python train.py --train_examples=184686 --n_mels=80 --input="log_mel" --optimizer="muon"
Rows from block 5, named by matrix and row number. Each number is 500 + 50 x the weight over its row's rms, rounded and kept within 0 to 999. All counts start at 0. Numbers have three digits each. After the name is the row's rms in percent of the matrix's.
# weight_ih_l0: LSTM input weights (gates i, f, g, o stacked) (model.rnn.0.rnn.weight_ih_l0, 1024x368), inputs 246-367
weight_ih_l0.113 109:490469563420403545564490533510437555540550501490479572487539552498521434672538536518570511574500406516499521518422560587445664457460479416500494482511418521511542461491559591532505468456476431443526451461580482480549523537424494427542493552463410520564529485508557503458514572538556479493535554521421490427465448504519492393517495448433515646490559465583534531510504
weight_ih_l0.114 099:556440468572475486467488555434487477485492458486508464484479492476432544530444523495537454463443540519516432471537526478492459446462546537490578483532491535463532567505618548473457637633594476512540531477527531497464614533533517439494577502494424483527525557521392428530448509486458643496504559451469540487328448426537531639489433429490413408450435467444600591489488
weight_ih_l0.115 101:506415541452589563534561400612501587491459494644483468514478528493554486445511464526548556518580412514466496507517478449502511495382490526505538638497511475522504477475603515399486521474553464492518483507581477551501451487520461505503448460499456480469473440524449509518459535559479531459453569603520455483486499607529542479587542494513480562452525505576602426511531
weight_ih_l0.116 103:514527536470451504400546508490527530479510476478617522471462501498507492519498459522563539570435608608540496507594568557466596500436561506580576444520497585583442482548484501525554498502460658475492567494591473560522493484551486463546446473519548446482580413412539425481531530616490383494445449505517534574464609414360502494374451490487510500529435573494472597487405
weight_ih_l0.117 105:472469523498372509516440505496583430492507506513549437574516550537497452530515513500519533446501432459527478520541590518527498515473538538479524515442525521477491397477426437436529389459534492478529530555504593556528460432412536503498453495534445372371492589508479575554481575531480479469505503483570498457503567500507485555501471505501444604503410445486514514436431
weight_ih_l0.118 102:485473457501481438471420476503348572416554506515446512532546430429429482457490516514444445517547519541552583552502469458456525499511474465547461480524530566323498489509530521506480449454570538547536433490532525520447453490552510620440502522476545500418523528464544486495478539576439536418446496479569539480447532484604476569507603410501367461469457483509471496535465
weight_ih_l0.119 113:476535479524434543528540380483402462512470499527537531486528483424468501464593449487565589551499519503485526478465585447507400511466548515488426647453493568449424472504512514538469469559503518565485511538503475487471522468459519566573550580473521487488435502547506466513437436508394489463489459551568448469502533420537480545445592516504606452489599496488500482462540
weight_ih_l0.120 089:505476440486554512509522446517464523485443450541400490471592490474551495508481474554494475505584530543482538522508470567487463456598509444486575583562436508431495501579440558501517536543504501398440565550585462554534448468403507453552517437480635524424507492470506584510546472592559497550590412478522485555617403571463437572456477567460554511540568467524563574418546
weight_ih_l0.121 105:516530568486575519497439533545463490556465483574505419595464506581517449518535505493526463462494561425511528444514411434503460449535540541554530514480532481431463470530476411514552509476451565458524544579636480486510542545471525561465584446486516584523429511520459548460494561402414453429532501525472505472468534553498582560504464487481488506536514506563488566467495
weight_ih_l0.122 101:550508540567516561379473489488589495485442476508463444448529468453490460537472468476454568528446463379508441491576530560581508457471535450426469696487471493413431484453497537519505503513440507434524527475577558545568449454495540627447495496508568513442530564351543539479443566518488560457496537571429483513506521489509519488483519431550485579484564438492506476537465
weight_ih_l0.123 089:463521425517429470515405555436563453585613514450555544560471465457507409568479468458499497596608544452510510468632468435432502513530500471471565472549490486531526410496508471485433423521477555557502606509516482534508596530444558501509399527483498555504468493485658431585485553513488431493463483579475536517408548510543533548526529441509525522472592550494499357506437
weight_ih_l0.124 103:460517474513534510599522534454507476469509506594444575560486498423468522467475438518473522529623518502473494503489389447503525509505472509436536521533461508513464439509499507533506492538509446553482541505485574465607499551506564458412538544509476508495515564544442491411517563541729467491504476522578517459542520388517520512534529451507496475419448512432511515520536
weight_ih_l0.125 104:521428479525407504529534560517444540555402475444557433447542540337471566523560512509510465563480423542494452576514509515493461482582449543470441525492477529589478455472479435463485432529470517505474533535526484495608487485431448448463481440487528462617589432436581499506467492452519568602445549436386533596482445420460522590406526549495560468542551454551465487482647
weight_ih_l0.126 082:520518480530451476449513558433470436545533475467529512531509501533452522492455544478566477488568555657533557528509473518460409647495634590544456521510471592528516473517516534525625476541598405513463498437489438442587512598589450543482452528482425477436475506503441513548560525493450558421417515502491474461497528510449514491455535503534493533485555459460416497484481
weight_ih_l0.127 111:513462467496461519461486502397510481487555523586492514393464595486480596405489511588610500394681452497483541468470548551476523484456530500514504483474480611471501568509504461497518472431529494513479505520548438509491544478573480565478525486461615537532519498377488527460512495518483482514536465554618404577505542576532491462499488476502643516535460520560521542469447
weight_ih_l0.128 102:474572534486523574637445498609439574481485483511474518583519607475554473512426477441549536598524487504500472493536442534525540515464500506450566590435449517522501565462525458502493504560444565452474523567519515546531534524411535502492499483480600583495522603496422612514517497517464527520474548445538461481498460409427585499512477470530547428555525578503472484569485
weight_ih_l0.129 103:436471468579553512474554500489508521489509502454458496489509463521508426468524474480438510467446513585479538498414482532502473426486425479498511459561512470577452467515564564509497525488525462555437487456546621488492514532624454492380550532492520506459557523542508523524559537478472439548589459551548526536527483435470429463449602459530417583483570481524451573441512
weight_ih_l0.130 091:543490527567578473556489595567490476491556524480497466500440530560476542425566496551524528530535514471524457470454462429475486433473542432636422575460487537489428482478509521467436470478517483564556527433646440519496476459560585488445424492537405483409426490524528473508485475459529525530561516485621380552508511496509555564547515458529366520445522543606479441624559
weight_ih_l0.131 109:526531514530532545480547474511525534522524480596489460481450497539536477490567499488519453549557512501499530595549537530415515485518486461378490542524543484446415432520572434532484550518469543482547599518431547444505371513477498523451547581497505484526391510477512586503480522577532530484380575510450548448467505469440430494432524574498506344502467581469475573491372
weight_ih_l0.132 093:503472535541585437548454618584463503519421514562576489487549534454502566515459444537535549493402430500438513442578481503499521460423489503569420480546461462469520432463418481515457467426569529418488469488549532457490419540544513611402465448489561473517534535527465481463530486521513559560426572587444511462485470542561547494489522484532458513571529491496494468549507
weight_ih_l0.133 106:559529482485570584549525415469525559482411485579479523434472417475465442506477405495518515521523432540523549536514515419395499485445582484484561439499502516500405468415530549505561511569447478546486607456566462573546466508504466649466433377512499510543518547539549474472523534546450537491588521573542670503423482418533503546547543446512535400526485526520535478377500
weight_ih_l0.134 110:492468449506511503478550547520369536618415480568562489546484559453502480508429404479522466470528596497501476519482487491536536493419505482512505609491432572479445541489497492549490538469488551479512553546439535513503497472527503502471475494477528452398456486448594504492474514490463456451475516535482503474445527521520450471477566529512512436460604510431524538461476
weight_ih_l0.135 113:553555497551511528409530534495569459448518498473482475427541562506449417584522602535516489428484442493530486487505570521529412585532456499471505542512447563569518492479485503503488453542485570505484544546482526562407533509566552510638490463502551530592490506522482527494581498555605443470510522514561394494472760368519447548559532454508507462506381491432502495507495
weight_ih_l0.136 102:474490403517573486477531441480422512568500494516409499428594463526536402502566518527560489444476577475512594494554561528536422540541451426486460530580529496468461469494461479574531491494500597473458464499421443569497530409540580517506528511505573470504438421544526489479504512498476544514445540524405466535545430514422437496409543477531491495485457416447561530586449
weight_ih_l0.137 102:531549576409508539554541516465564584491445501487598465557558462449429467480537550448459466492415527559540440488433528516462505534460528536511390532479486553466461496501557553487517526399524449503478525452505550561504538442527580577553464458469364516434504452488527483567598532478552435501501554583548522420499529482479521478492493449484525551437507536562484452420499
weight_ih_l0.138 081:420475537520465460478443518491491499529565501426393456536559497493419463442459497510471471527491445467497499478455659459485524502477494478561532515475460552472485571487478470474472571531556526577446585453472562467359379569435494472435548530478472576481487441447532523385368452613588528596461455510537479562518490586471481494544532529483513538493534475621546458496465
weight_ih_l0.139 108:542504480480514567556570514503526528469486472536519514495507532517432464553469533466526468510379490503488560532528560481589494446485427529526539533492509490569562511535470435500428418531489514477496522527526521488494504535524459618536440445494466438506495476509570524510435438559396464590486441618470461572527526520490433523479548599500499425484477480584485503552532
weight_ih_l0.140 096:507548420398563541551508516477489540515422483498443494495545563411495527519433524539479488480587426543511432499475507473483463507412535532555499420517512577501579520441493618517538464482446467429517511450556488480511399384509456492496489571479420631536421538467469487531461458469531545554546436536578556546439479517532466518485480497524530420489468548506408463484480
weight_ih_l0.141 081:566552544568487506512485486453527586511421470603500472474522517558543539595489560494536517532510557456416560511415482542543474536429490405460504540536509583580508518463516438423549451539476504464450501485451463477528486542425525553458525562500571452430451456451532474450470435477436551515460596375483527339455446508496566456450502629463527496518358581530577546471505
weight_ih_l0.142 109:488478472481503497472531553554443576573556470482492489539407619545484498503497567528406496617509530495498493554494460470552638510459448480495484532437522498513465473485479466511475452527409517541461496483533469411481535534527515614390431519512547492543576581491528465601481454600559542542501386450437549497505467538509389479575468601454549429507519517490410526465471
weight_ih_l0.143 099:497477508513696471540512458674465480503493502532604509406436431416513477455517493516516551458468497467467408449481429521469541475436486541491449587481432535411382482470536542549495537500418505562499471417501524392546557439594408543501486619467534541564476501421428511468560503508428504564554506497428490461568461437594507543542530566464529411523583520422583569509468
weight_ih_l0.144 105:485567566500496489332419496522599389548546538561503481461425560535532514499611569497511498479546546485505448533486510455521491538478520510529437504547504511453518547493489456446521486518502488555535630568477513553495457438520477522458496491535434462480370446460456453530547514440518565430470454471573467483474489372433503484475505467448534444518413530484525494500478
weight_ih_l0.145 091:485520490468543465450498395385463478506579466519478534413543532540498552465451483550507481555508495476496452467494570552566452441536555486486444409565507512607483502436443497505454506546454606535516459489632439468497529574556540485466466496521485556494489519410510510466516476591447417515538420536497480537553433499420512484590592512464474523472478507502598513537499
weight_ih_l0.146 102:503507468496555393470572495469456471484512500580510469574427484383532559590532527470468533508546500441504505474520516491483409483464527490511499672481506494520494506499483493520468471527394464548484500493522462652517577505594481567514434446496512509584530444436492536418506670480383466478540535555451617549374445585488494482660544548467494568469585529518518506479419
weight_ih_l0.147 111:521513489507415517526503530436472498455575486476556481539500585574453522430571512505531460535422391564499524566481506548521488433537433534493521375506484533442514551533541473490480539531489392499487435495502514515553557556552536571517525513500517520512621563459430511504427523491489500435502510476501496463539599565497569575528558506488470507489484529600477473554534
weight_ih_l0.148 099:473361554491467436536538518551490543451526503462468550558418529431421429584489513531471517506476485471501444521480526554537481556587544507481362422498508536526513571478430552461475513425510561413502466563539460539519389501433441499527558528476401436526526425529578581448425449564520500449476508466546447574438562477512493489482564507441533469477490509538480526633431
weight_ih_l0.149 101:591524520493655476417503555522385377520510520530542534471528544511538445441478431519518550561460422460527523452528503483534493511477580433502517614499525529459439582524529503513557513533480479476491657599501493417407549450434484493482477495494536465436530497538599476471657485439515533508479503459505502414420510505518537599476466447479573512516559478494476432523494
weight_ih_l0.150 101:454557400520448496560462443492429450472559455504503499521387454420550411486465462467520467532517434556460404452569458517639503599530575412535573470485505474443441573469467543467473545526580415514461482480503499519506495495485444475461523572538454478524508503496555468567509464498490507528467474439549414710437501609554480547459542560448463491464475476513392490488571
weight_ih_l0.151 098:465588459513510450513527448529481539561635496456509500583520484501452564490499523460602575485424461566520566438474544571593429563468504540550512438382537611575507460505496551550416475507486494554468535448614495474526477601519532428395525378465402502568443450524546362487458508469501558427559535469502545562451501534452511510404437505508464439449484545533485495609571
weight_ih_l0.152 105:520567491531447436416494485511528446388449502441531436368463519511507369449575465501473511491501510552501462528507481444467502529552465584431430550509531405508478456522528596569458513469514548462470481478485419526465628469518450508469525602465483401439515533431459491529524470599577500556476440488525478503500486579443562519504504501466545492502394515561458477559608
weight_ih_l0.153 109:432486535513392519473549455572497487507504494475421538512486477579498542500490417483538470465553531541483388498600540532455512454443546540526467454539522554518523508492466489499439451511545445467439552419487427503515390421550499610482560433495439484446523486488520391483592604472363484582565418530474525569487546538461431519498570460520447519459527536443396540451606
weight_ih_l0.154 091:515504554529478457473445470587527530448448527512569488528422484508498456447387482466489560465474550531493546555467447458516499521521385439445574471493520549452561560459515530568497479462522466542501466487454412437559515538651468600501487501536420484490425447468589480512544544456401515434517508560553528493608441590577516579502558519544506524468553529488376457445460
weight_ih_l0.155 105:504430507496562588569432454454525395538469484495476532514516494488474531505560529479532507499439538494466578456498480542417526361501486380482432408531475467598457413474523468417466549525425409491487452593531521423486453514569488402502502504492527485401451462439466476525511466447434441507480530561545402558522432503494441491539509538530595500456442432438547451500542
weight_ih_l0.156 106:529442461484472546429393436568516557530481513509462503465566366499477501429523474506509626465518435477472530511484477624491442527392533496445510405547504486497513482503508486484519542518530542574511504431538406460462468426487530670587515453458427460550524479516550443524460523444532511559518484475555403549447433559465545536445572503497530432525559454520506461387472
weight_ih_l0.157 113:480497424470498457461567474515523514573428485597504540456565488521539521624405495498469421496487580428503512609492535529412514535484592457467437470536479493498554472459430522508542453615563571480507506559589549451573445474440565509534514527501425468467576481485483471523543516484521535458428506557645577467475438472551560465483536522516542445497536469548514482450539
weight_ih_l0.158 103:442477488494578579573454543578546471463468489562561542395395445529439436567525496520547465503494419477498508493452487468514448443391479502470456535539492589454497555479463463474505519459546528526451426512528513429446469616539536509493556521495494510469462422438430504457513527489513485546444481539491431617428535473490489525538462437543497437498597527504483512466524
weight_ih_l0.159 097:480593580487481477402515473426508440498424482490402470415471466600515469569516501550543466487584455472514397581426566458475489517401493594422532513518502531480496510566310531465453481555497576496487472483509526577552471569534570473482538564519484493397580439473442492519499520617528530427500542395593556496520579526492441553610461492470476483535583504478395529473405
weight_ih_l0.160 107:568489457485519488468565495414534556522569501526471484437459529406564463399460511498421452535486501469506528502519539481552458419526564592512490495492501527456500512532571508553542469515518445510493514470626461480512463481517488563446476534457566576615521474539600555471471510569448542483535504405530476523505597583495663409501614402486444587474552525506507494551501
weight_ih_l0.161 089:534448576424483429427487478369451517495579492503554469593548504485578477454386534440550605490510497564537534451510548510506497504569485541456619530459410476488483520537444456556463500529548490507488530477495515532541538515511545535370479422504508487471512594407483469516555509532474466562498451517424430553591598501531436538390473480486469522482577514571464494525588
weight_ih_l0.162 116:537468544424589510506462596414469474507485492493409505522538547436538467512446448526532493437555505502508488500450458507435490467480486521456391746455470528525500465555527539489427501587539531531415483487520511457480417471549572483425525570480573437503545521473491435490523506554501493489496587533533395492500513492533476529459435478460587584490464517440407551515466
weight_ih_l0.163 106:593573525478531513532487530592476503482462482573506533375435465575467501543562483511497478636485505474497505474518525445407437440470521433548428402540484478495470533497461447452564482409534415547488576477557567416458490461533402474475540453476456597491510446528462510541414549479499539505524509505553399445449487551485475477516555431506436462547514460471594503492544
weight_ih_l0.164 108:511504496503503480504465569383547560438416518498431517464495486496548563528492503481411468437475504570487464540464494550495408496439520560500469465496459388418553573499506484499456491534462501530472522546538481437440513483415552590536503532492516538411481461498487476437454500457491482476442526536477475605478527461514512446477627523477496584441578460520448417450459
weight_ih_l0.165 099:538544492502443478573597536474503445498479499512402554517497472548577505492543488507446555549430577506489535498525621548534495535491437432454595503471437466509505555486450516494478456545416550385454505521547536544481567394630493560354555551508435523531438460460418500495509528537527491504516504519497612524500408485458533523482542504540392518556420573510469431476490
weight_ih_l0.166 106:462442432486428518561508548476488411512484474441384469473561561582510591414527528497439558520525348533455519476525440510549545446512508467510481457470473558495478448456494463466469523506537471441517503606453525457491555540601519516571545496547427495550499466526421563606510448508534477477565458452548548469516514442536454573453537499554579464396512476459527505370525
weight_ih_l0.167 080:532450420462411523520471445487542538592502466570440421507538511472506489455450473479504401485474443451448489456519569519407469461528487601451442472452542441444423424508492504396542553509525535551501434465492440434551443449528517483412462493501568489521531430511491486420406555563471492490475583490477594588620500488525555517608507523480525471503540472484503537460512
weight_ih_l0.168 098:472561422544510437629498504507622383470561508458535511523522475512534441577488496513472514421516569421493487509630516435468510566504504488592506452435448553427450540416572458490480480469492383491499614559648468390504495584545404437526491466519570493524462500531560423426489476532510559483445528482561460504492515494530522535484579503515507532470465446449509442519551
weight_ih_l0.169 107:416539534481642469565635521558489467422508491423495491525458413440472457501529533479467546507500527529522524497482535563483416465518439450476557475511475523500491436544478515463540595519502556506505510448475440455528562480499458479437452480533507457503540528501565566525485511535493482547539433445578507414471485482606486418536550537465571483464568527535531534510452
weight_ih_l0.170 095:489516504516412498494563631634508504637514506489531546572584535506546486539495530457497505592551517428471542643501656538468566402512385458516624510473502577495596601507389429431391427368582535545511477437472591524478486517500499384471481454451497529473471500482472547551428467541412507511487530504537383452430564536523474521516513514517417556523484418529490489539375
weight_ih_l0.171 083:429528470480552461471393528504393596507508449614529431379495516449474535476523472491485466487475442506473528515430596427486459499562404485489603537551523481548464428457567481571533578512541474457518561491509415464477476476524559498489508467467542552448560585602471593512494497423488402509482454504418507450398435541479508538564536517491485437492476539381499411549516
weight_ih_l0.172 085:464385512499492434541521557452465472513520478456430477494597533533473428453417552494528454502519464507428426494475501544535418437472495513517475424473519487454508484424458427399553572461562509565543443492477459444508472576460447518387381523476546484454500530526500514490470454531502483466467472527475418473506576466521494604472431528529516481469503495550509517487462
weight_ih_l0.173 090:527537351504517479490482525513497548543479486578501457524494532499464493540533447475424449498600522528569453570457500586454591585478505512444505517446531560434538589512447438580629527494567473478511517470526573490464478536545482538474536409446488503407460498493504454436500536497466524649573538551514501506509498495521541504477469389574509487558470571397577489523534
weight_ih_l0.174 116:472469466460490484470544487524386569506561502482515462512455566543529544476472460491421506537529600487547421429521510441502533487406470531500455445555497507461477487498490564614504448540598527498522624512513480512464502530421515589436547386479539609486530502428565495521569515574466574537524461540502529485479534464555513632519595540485472460523602452515476612466568
weight_ih_l0.175 108:521512467531398435537495443477537480525405479540407480509440459534568452614574448459599472447516416456500481483481581498616449519536496425488601446502527481401485528509471526539524466470522520408517554453431477483515561459579497506574395559480431462507530550480518451504380509557500464503477495503455504560487523469468496499485475447492425627517535482450500392566500
weight_ih_l0.176 101:545510470432523519484532440541517491478606523550505510464473498477604501551496501565521484601542414419503441458479533495458471567437562622558502506408556586469502432546447494514549453561429544598482488514507530446464495498457464485529526569478487505618519484526552454476506507498486527417492462523553493450447652473454507589548487469466425472522528499428503448566470
weight_ih_l0.177 084:571481475531586524515558531513585442460499495568529486508556504562508561445516547557490393463467438480502427377545478459496565476628500402490526488605517563455556455510540490519429572511536531456457548535475455500541482486524499618547546493487556455541516477573488508473452460462428478557554466542442371492532451439454501464481621510499511513462539440501459433513460
weight_ih_l0.178 101:579469522489416504493521519518566561507499476475518508534492494410437527484541454523571540527553538547552470542465548538541479435490529492451488476540542450523526551491546514415485601424490536533476506449471511519500447583431500546550572574521498519525521486541578511425443504480394551540487527503576601479537517518464537513487493516530461565536560544425422454506549
weight_ih_l0.179 106:459625526479522482519541527487427543635453527579504513467461526511512550494521358464471536531536525508476466496503458429562532488456523536543570366498456679481481378506517442524497592476485547434477543492520532526531450435571556465516529420450552622560495517477536501499508458434505374491487430435540531528468533478479474508487498523577492455461430508505493382495516
weight_ih_l0.180 098:525446523423483547486469542434470404435431501473463491490387448552477573497453494499508488518563519519519503479513591501526544504500423419527501526473549386591538600512481489652536594459456391396510579536517425487561475554530526367529572521544419609461504527484466483499488478481529515502575596491561520534576477505540477527424434478512461518464574488472520509499639
weight_ih_l0.181 103:469504600515502489544489470458472536542474513414535411433646449458557539443487523481470529459482521578521521580482478483546465490504550470550407519532509459362433521508623576500405506497518517524494534496525484466439618410488467437491505584494476519578414489481482513503461443450397549517515507482412498473529496430501518501493528461544509526465513502428558468390564
weight_ih_l0.182 102:490442434513504490530569519532532426529575532448477544472529478438547457432494527502432527446482481572472458430540459597493466475465489548495528519470492462404488461541493535525531550501486557415468506542538546445449607603483476599592430519481546455537421406479517452469496544650470465423464446483529504519518526477410543616471480486508520457509589443501455542458431
weight_ih_l0.183 106:491568510393486525515499548431467560496434473496543466413509486549608504458463472482540528490455453487465539544583526524545451539503538508508555457479518552533431522513576547477503430640476457532507469505476520410483522520558454606462576508504415461540446539454484480437491515577530466578520477516576400497472570529493533631543435513499477522497451533477419486414405
weight_ih_l0.184 097:579446325490500465483521559483524616550520482462564552507489508575540468478452508522624480573467511455509552507537624658485488436478593447512496560444505459529524553427402493462514477499528488452524490524407465530526475492562427525470522524507490522550463427526485434418524504489557525530523408493468515460488429431506539504493498464492584471531439525457509443434499
weight_ih_l0.185 102:436394551537519557488553520508622437512456504522482489419518483496535491551480484526465484478569508435463592445450536483426503479529547423454569468615500488452460527467521595503510493570588411517540551497635451563544504495551481485471496446477425546505531497432461396477471519610544464506434527498566489533462478525551560446393498454497524559490490506463514603417522
weight_ih_l0.186 097:465379529405522456460568427483502523478492525468513548566535617550483481455537487507496515423419542633435507460437553469573445545476525502474510503569494467504536478500525465487525494475493470488510544556595532509573495552490653568597534437522450585463490541465473492479643462557555517553458530433602618602505495430512565545493448495544487526533536400396495467374554
weight_ih_l0.187 096:552487491489544446579559466539537473569497501512473502546530610580527567562481474493500462506546534407499519521439512593499475554540526454480518493467447566473505495548405487508468598568505497474507482516462497502457533442574563492506502544520505585520522529544533586506390519528375612541465470533450570611519608520560472546488579473475462474537542521511466486561547
weight_ih_l0.188 105:548473476543513425482638486464539491463589511546528517465469425376510410408488489519536488546528578412511540491547497445446510510489488435497442533537499501538536478445423397543562482494648387490485570421460528551470388610429542536554526525490513530595531475440413440470515489552608513417483491527490486385425487446480577510557466487513561485501474464433462514497654
weight_ih_l0.189 098:440397558486483589481502422487482557460488454477491482503512563524503522494523500516568519586580479425477510496454427519473646492467441439515610490537495444398468544419486555488507687378526520548475493508511511496592524515535529471596499544465462530572446533451501419450505517628486452454461520533471438610492473427484583592477541481457547370484478524441486542511517
weight_ih_l0.190 110:441442590485495506566522483489457509519475495459578451558508440517474506508474482521533421500515602499462510500466435544448684496428539526449518495489444591518510500482431529554502599523527544491524501534508501562465560449643529460434515471486493395611510464480555434480485505430595548473460416516496466440508432486517404629493498545516432601477501525539452561476513
weight_ih_l0.191 100:548465528481493465445430452541569501481491500524330492457454451501491499560468511487603499523519482515529446442477516512435475551521536483484448543483530526510484543467493567448520386538592475454479536497536476538488485548486504504560459468530561512550385434468560465469552492574438536572446546554485513528585547634416467472405461523458506521525435460495498525393508
weight_ih_l0.192 107:494583507423506515529556502432476485530553496498491434439520495506494416540460493481669578483484467543498596409435498501487583460445550545522407543541510437504563514498488569435456423481484554484464448444587442526456525504483482598504445527501528480595532517477473520451508484515472564505467476447510500474436507433527510606591487488506460381470476438424559571561540
weight_ih_l0.193 106:535579511499437469469564537500419589547574514454467563548402582497518604437503513487544509422533570505498466479545530505455476445539570507485560461449538464433563577472296465631535540525452562500492492596396557544458448524474556478423512463472413498526509513445463481595553471499440462516444513572377464470500545506507417531451443462484489538494443530485504575464589
weight_ih_l0.194 111:430472527566554492591414486590466467482446507436522568454473493460478529602476528590636423569507475461466455617456598473612438442503498406518509631556574566501481474589479485431509427459453431424539514494492538541515544559539657509477474457480393542421428481534569452451419507547475421479532575447502601589495455445473483471542546502534490438604506519477413500503576
weight_ih_l0.195 109:517533479535486541506424522582484366459490509492442442405473482516516489549481465470516477524458494452497478494510429539672451421537508534518476592381534678536535461568518472564421475374451399500482440477537460532485482488597582623619462461549566531428476535519534543440481491380375460495530523537506484464474502579495521503506552535563488624485484464507430525561520
weight_ih_l0.196 092:564570519518554410499555595546516614530546511540535445470528445441578455513469550478530442482475553535448482442496561485428457538528494565546490423402479542476513475486605572506464575446504486490512594442520399436587500495474498541441512481494479481472425525489462503493510440584426549556403498434508472484626501550573459631449483534508507439462530471544490492543404
weight_ih_l0.197 094:537544479527516494588464475448532476408448475448470517605476393514489449538440479509456527487464474541543493620471550526486455489505425572462463533458438521485543550477358557507488472490502454428475468492497454536521444502468477513545585564486495527463518541427512465538548456518489485521535378496523553470512516474620502471610514541486420450483731491540584462491438
weight_ih_l0.198 077:490528469504457513461493517512589512447441496524522469419505471429589474462639497445480461502439536540520606567494577520535491611508438485605457465533491360498560523541469398487472491493547549472565504512491594422531453413423512577483416477532481435462435531470495600475364551426499515514473468567367496643542388484526522498560542504502400464444558456429510462491511
weight_ih_l0.199 089:469435543439476551517498509525504579437470468508387558538514439608567516507524471492551429420433476528493464563513514500560495452529641559524557410446475505503535472544498550558490354409535479532480468469456606413477525621491523461544482401486578506551536443481543528532485451615492433478642551512474545489494509473559449448481535457500555534451469438485455511502459
weight_ih_l0.200 106:507481532458510414415441483507515400581571475523621479400535521421543390519540465475525487474460396481498457497586537442552486521468415449531439493440523512425520533450549491436470552479475506486512466528451461538543431560528477473527449545493600436512485477511550454520507547500507460470488511519603484618449580516482505589496502490482511489482594556557421440587439
weight_ih_l0.201 101:466389560565498501463510572444484569381386535499506506512483518576514503574531579525455526537556524509469509441589486641583486485482404415583484510534434516431490532428533584554555429445505497495499543552451448470560524559471659450420494543524499498599503511460422460472459474457524618556538399481497470472511467535436457486517424515459561567522432528480500482496534
weight_ih_l0.202 105:421522533500543509522448546393492418567410499459477512574548485522621481417575465515529533548469491471519579536520482459571521522453572519567597499413547521484427489576602478598504595504527462473515531554511514461508584495548431517411471618478557506435559458379443522492449597449520448519573481531532504504476445513491553488464419461562493475523563460571552465526560
weight_ih_l0.203 104:412459566517526437529475500552505524542628510414444524500421476425489482563503512445500483539403558454529494486515593474486497481564526519510549492579463549441480583604525500434555519426426425528554553560541554468414401454476504464492540607490502460571491527497634549508424475564398548511479445491450470593519540474471492472546505502513470514443560444447511526564537
weight_ih_l0.204 103:507513447469641565591553545520560569517422502529433497507506475458471403503489513485468481414574549588476529607604476530528561439611548527563469404586487465561454456462468462518426434519439487490538467551505616453417486463469507560528516571515508542519538554544507518487465487537557506525475471522563595458468561449528565589404414580512547550473545452522523455510462
weight_ih_l0.205 103:562483441519456597508579544503628678501501509402535480504460463510457535487495564516567600524533582518485466526631593509489559483471596545496536445545530459476518441491502398450457509531562487461473444476551490504502540533457460481512582502496509482529485437556405458496463539581459551545465537553376449522531514485516534537468504559506661673504358517503473524512566
weight_ih_l0.206 094:505539505504564491494503514593546589498410527397496526467541437482433582458529602581514446483411499583419583449597532529534467463498407422498463548504513549575515457438506510503473431530469460497518441511557503409538442584526456548403573489517511559450605461499520488577492468534505554553509512477504469415485448481513442481536558500485506479540408557651415521503568
weight_ih_l0.207 103:466449512491549498497537465516464516465423528519399538649472476597587526569603477463529504518423491494506493561508573514424576484483520506564508506506565536494526463557577539525453415495433413447452557522470551427490493525515537428485564550520552531433455558533564574469560465468545478458472389516540602448510419538437383521431462576503477543474491578530462489510443
weight_ih_l0.208 094:532497520508582421480465445514422483514550480507482526530546485453491464624450621504491495480520459448488493470544572466488554501429475413498469425552529540468592392528464569476530459496532487474526528432517378443534514666519513433399457475480453534538489522491496477511419511481482629535532565512451432446534558498561479449531420487525516519538561479506490612550561
weight_ih_l0.209 094:507461482476477404462466369428477498501506469396495469494331513525414460405505453542557497485476569509469490455448469552498440505450585533571419511486460529435406566489454469537504469511462440536464475469478534529509450475603476540454480469480578491480454438475473468515453538461472487491478574415580476526549463499521608510557544551541530446506513523538475496472500
weight_ih_l0.210 089:545524487487499510490608548494537486529658505556505481486427525456527394481491461506503463579497582458500444542530594545468430497501493515504504565493488501472457465501444522647482508541514512424479441569500470362487477564437611672507523488454433521498487512471556497437583517581550551511480470478496419547578459471530496580418536493507618589459505445535447517603487
weight_ih_l0.211 096:479481450510578465500424465505525451558505503520559536435556446482536554482433587477470551396419594554502522467526577548468567500444496574492491491557486440444536519459399478438519540541509534445495434487579472498494476512505473460566518469476571448362521509482403500505476478477465500593595481467443510492425480478402451489490486440523499558596518454463485475509437
weight_ih_l0.212 104:512422493510478463515539517655463518525545535497544467485444492454510495432530554458504461501594565499467484426600566428508501489483490547516533623498500589400448424523464524478490382479512486467484480442497528422515487585613506458506516506517465463428475482449517505495441499483462517483478457544610622486523503495525466514424457489517487545502557413439587567502641
weight_ih_l0.213 103:504432478501459496559489662547462520480487472468545471402635510525434537516561500497503484476490583432482465553436446479525453525443421483503510446514476484489454582572581420494547505378520501505544521522593503533557532485568471531513553495492471554415460542530405529472469509553535540507510504398517564476528377551466536460582502524555482403525509462513387533510513
weight_ih_l0.214 104:467499489422505490558603559500531435517427456466501511467523685522576507443414539549516492507465564547476466495375515407487442449529473519580592560492473529491559547490549540490375514529480511519511468571512461460494425516480615474517502428494477585475503525665459527486530580433414505485499497441422507548494547488547545630477586507501596580435483565463490479430528
weight_ih_l0.215 097:507541514412479552501453527460448534394519498435473522468526495502506557464432614531510487523517590484519539586477406518515472539434522405539474521455487646519505428512496526472485533524492466456502447528514525511385487451473511596518492388507491412506448508537499514530484531465532468493457497566597539589488490483515387396487543488502474484512448453518461545516573
weight_ih_l0.216 099:558544500501436422413477501529489482460505524549616501538545494478536551471519522441529413425425391430453481532524518612655533466467512525490458515510553592525500436481461484454474459553512468444529541485488603492500422548582530460457469565492544603558546512548387497535542525384418659495526427537541552560478510467537415460490389458537553482559491481462573464562454
weight_ih_l0.217 103:454555496468477451416513590571528475564466490593453466528531434559521486484451520509491563565475393453526481580577533516496467518367612559522565545462526489453475543529520370451490548584466412508473446607557445453489477556449508482591456544504506471523469583421444549507409461452538492535575495483599479602544521520528508483539481517459561450525430497493475537487493
weight_ih_l0.218 093:494527486496575544470538591515545562466572477452485442533470478424540517527555579484481444497470420480477583468487596523471520446446591511513526441445582439538484521526503483518480480536466496572479521531470435544517564475477587597509528411506487525537500443424493468521427503421565527499494474530512465515564522515481445471473417512446515389463438488501527497545445
weight_ih_l0.219 095:607499554498516434447438605450486462506540481471538497568548446525576458497456504517545496506553588551488499575459433526395467521533542554465515576538496491444496537397482471601523514508508477506465468579486520498515637513461455617494469614482596441476515470419531488553471550514455527494537486479458429614537463548567569555585496460476577474494437466429412540462497
weight_ih_l0.220 080:363553466449559530488468574549560501384498507555462545569499513442492481425494511460424471459521517442442465519571552398440517448494539508446457551447480484488457473474521627479552511528535467545514495440468505501511502572522478480518443516497538491443589442436479408568536529491535594435495545450576452481465539455591498518585614539493583544470470563433522521472430
weight_ih_l0.221 108:437570526518502506425543542525523549461491518384518518396438523443467555504547522499446514536501528497530526496350488678462583543493530485555455507482494447579498475533484640430603492388475498469537495504480553474458554502491480485480492550507378487434517446494439539488499570488551486490494494538573550519484518443477496565439506502550425541505612437565500430537534
weight_ih_l0.222 093:528400563519512561485508560452546474441497529476551550473519514454515506498536524562425548543467455526487573501390596417469504503558511617599615592541578460491369395477459505399590452472466392577550465505442567506486503523559535521487564450504482506449477490443564428518504543474448538391512492553604443548426595530475550521465457447576508519508522467446475541493528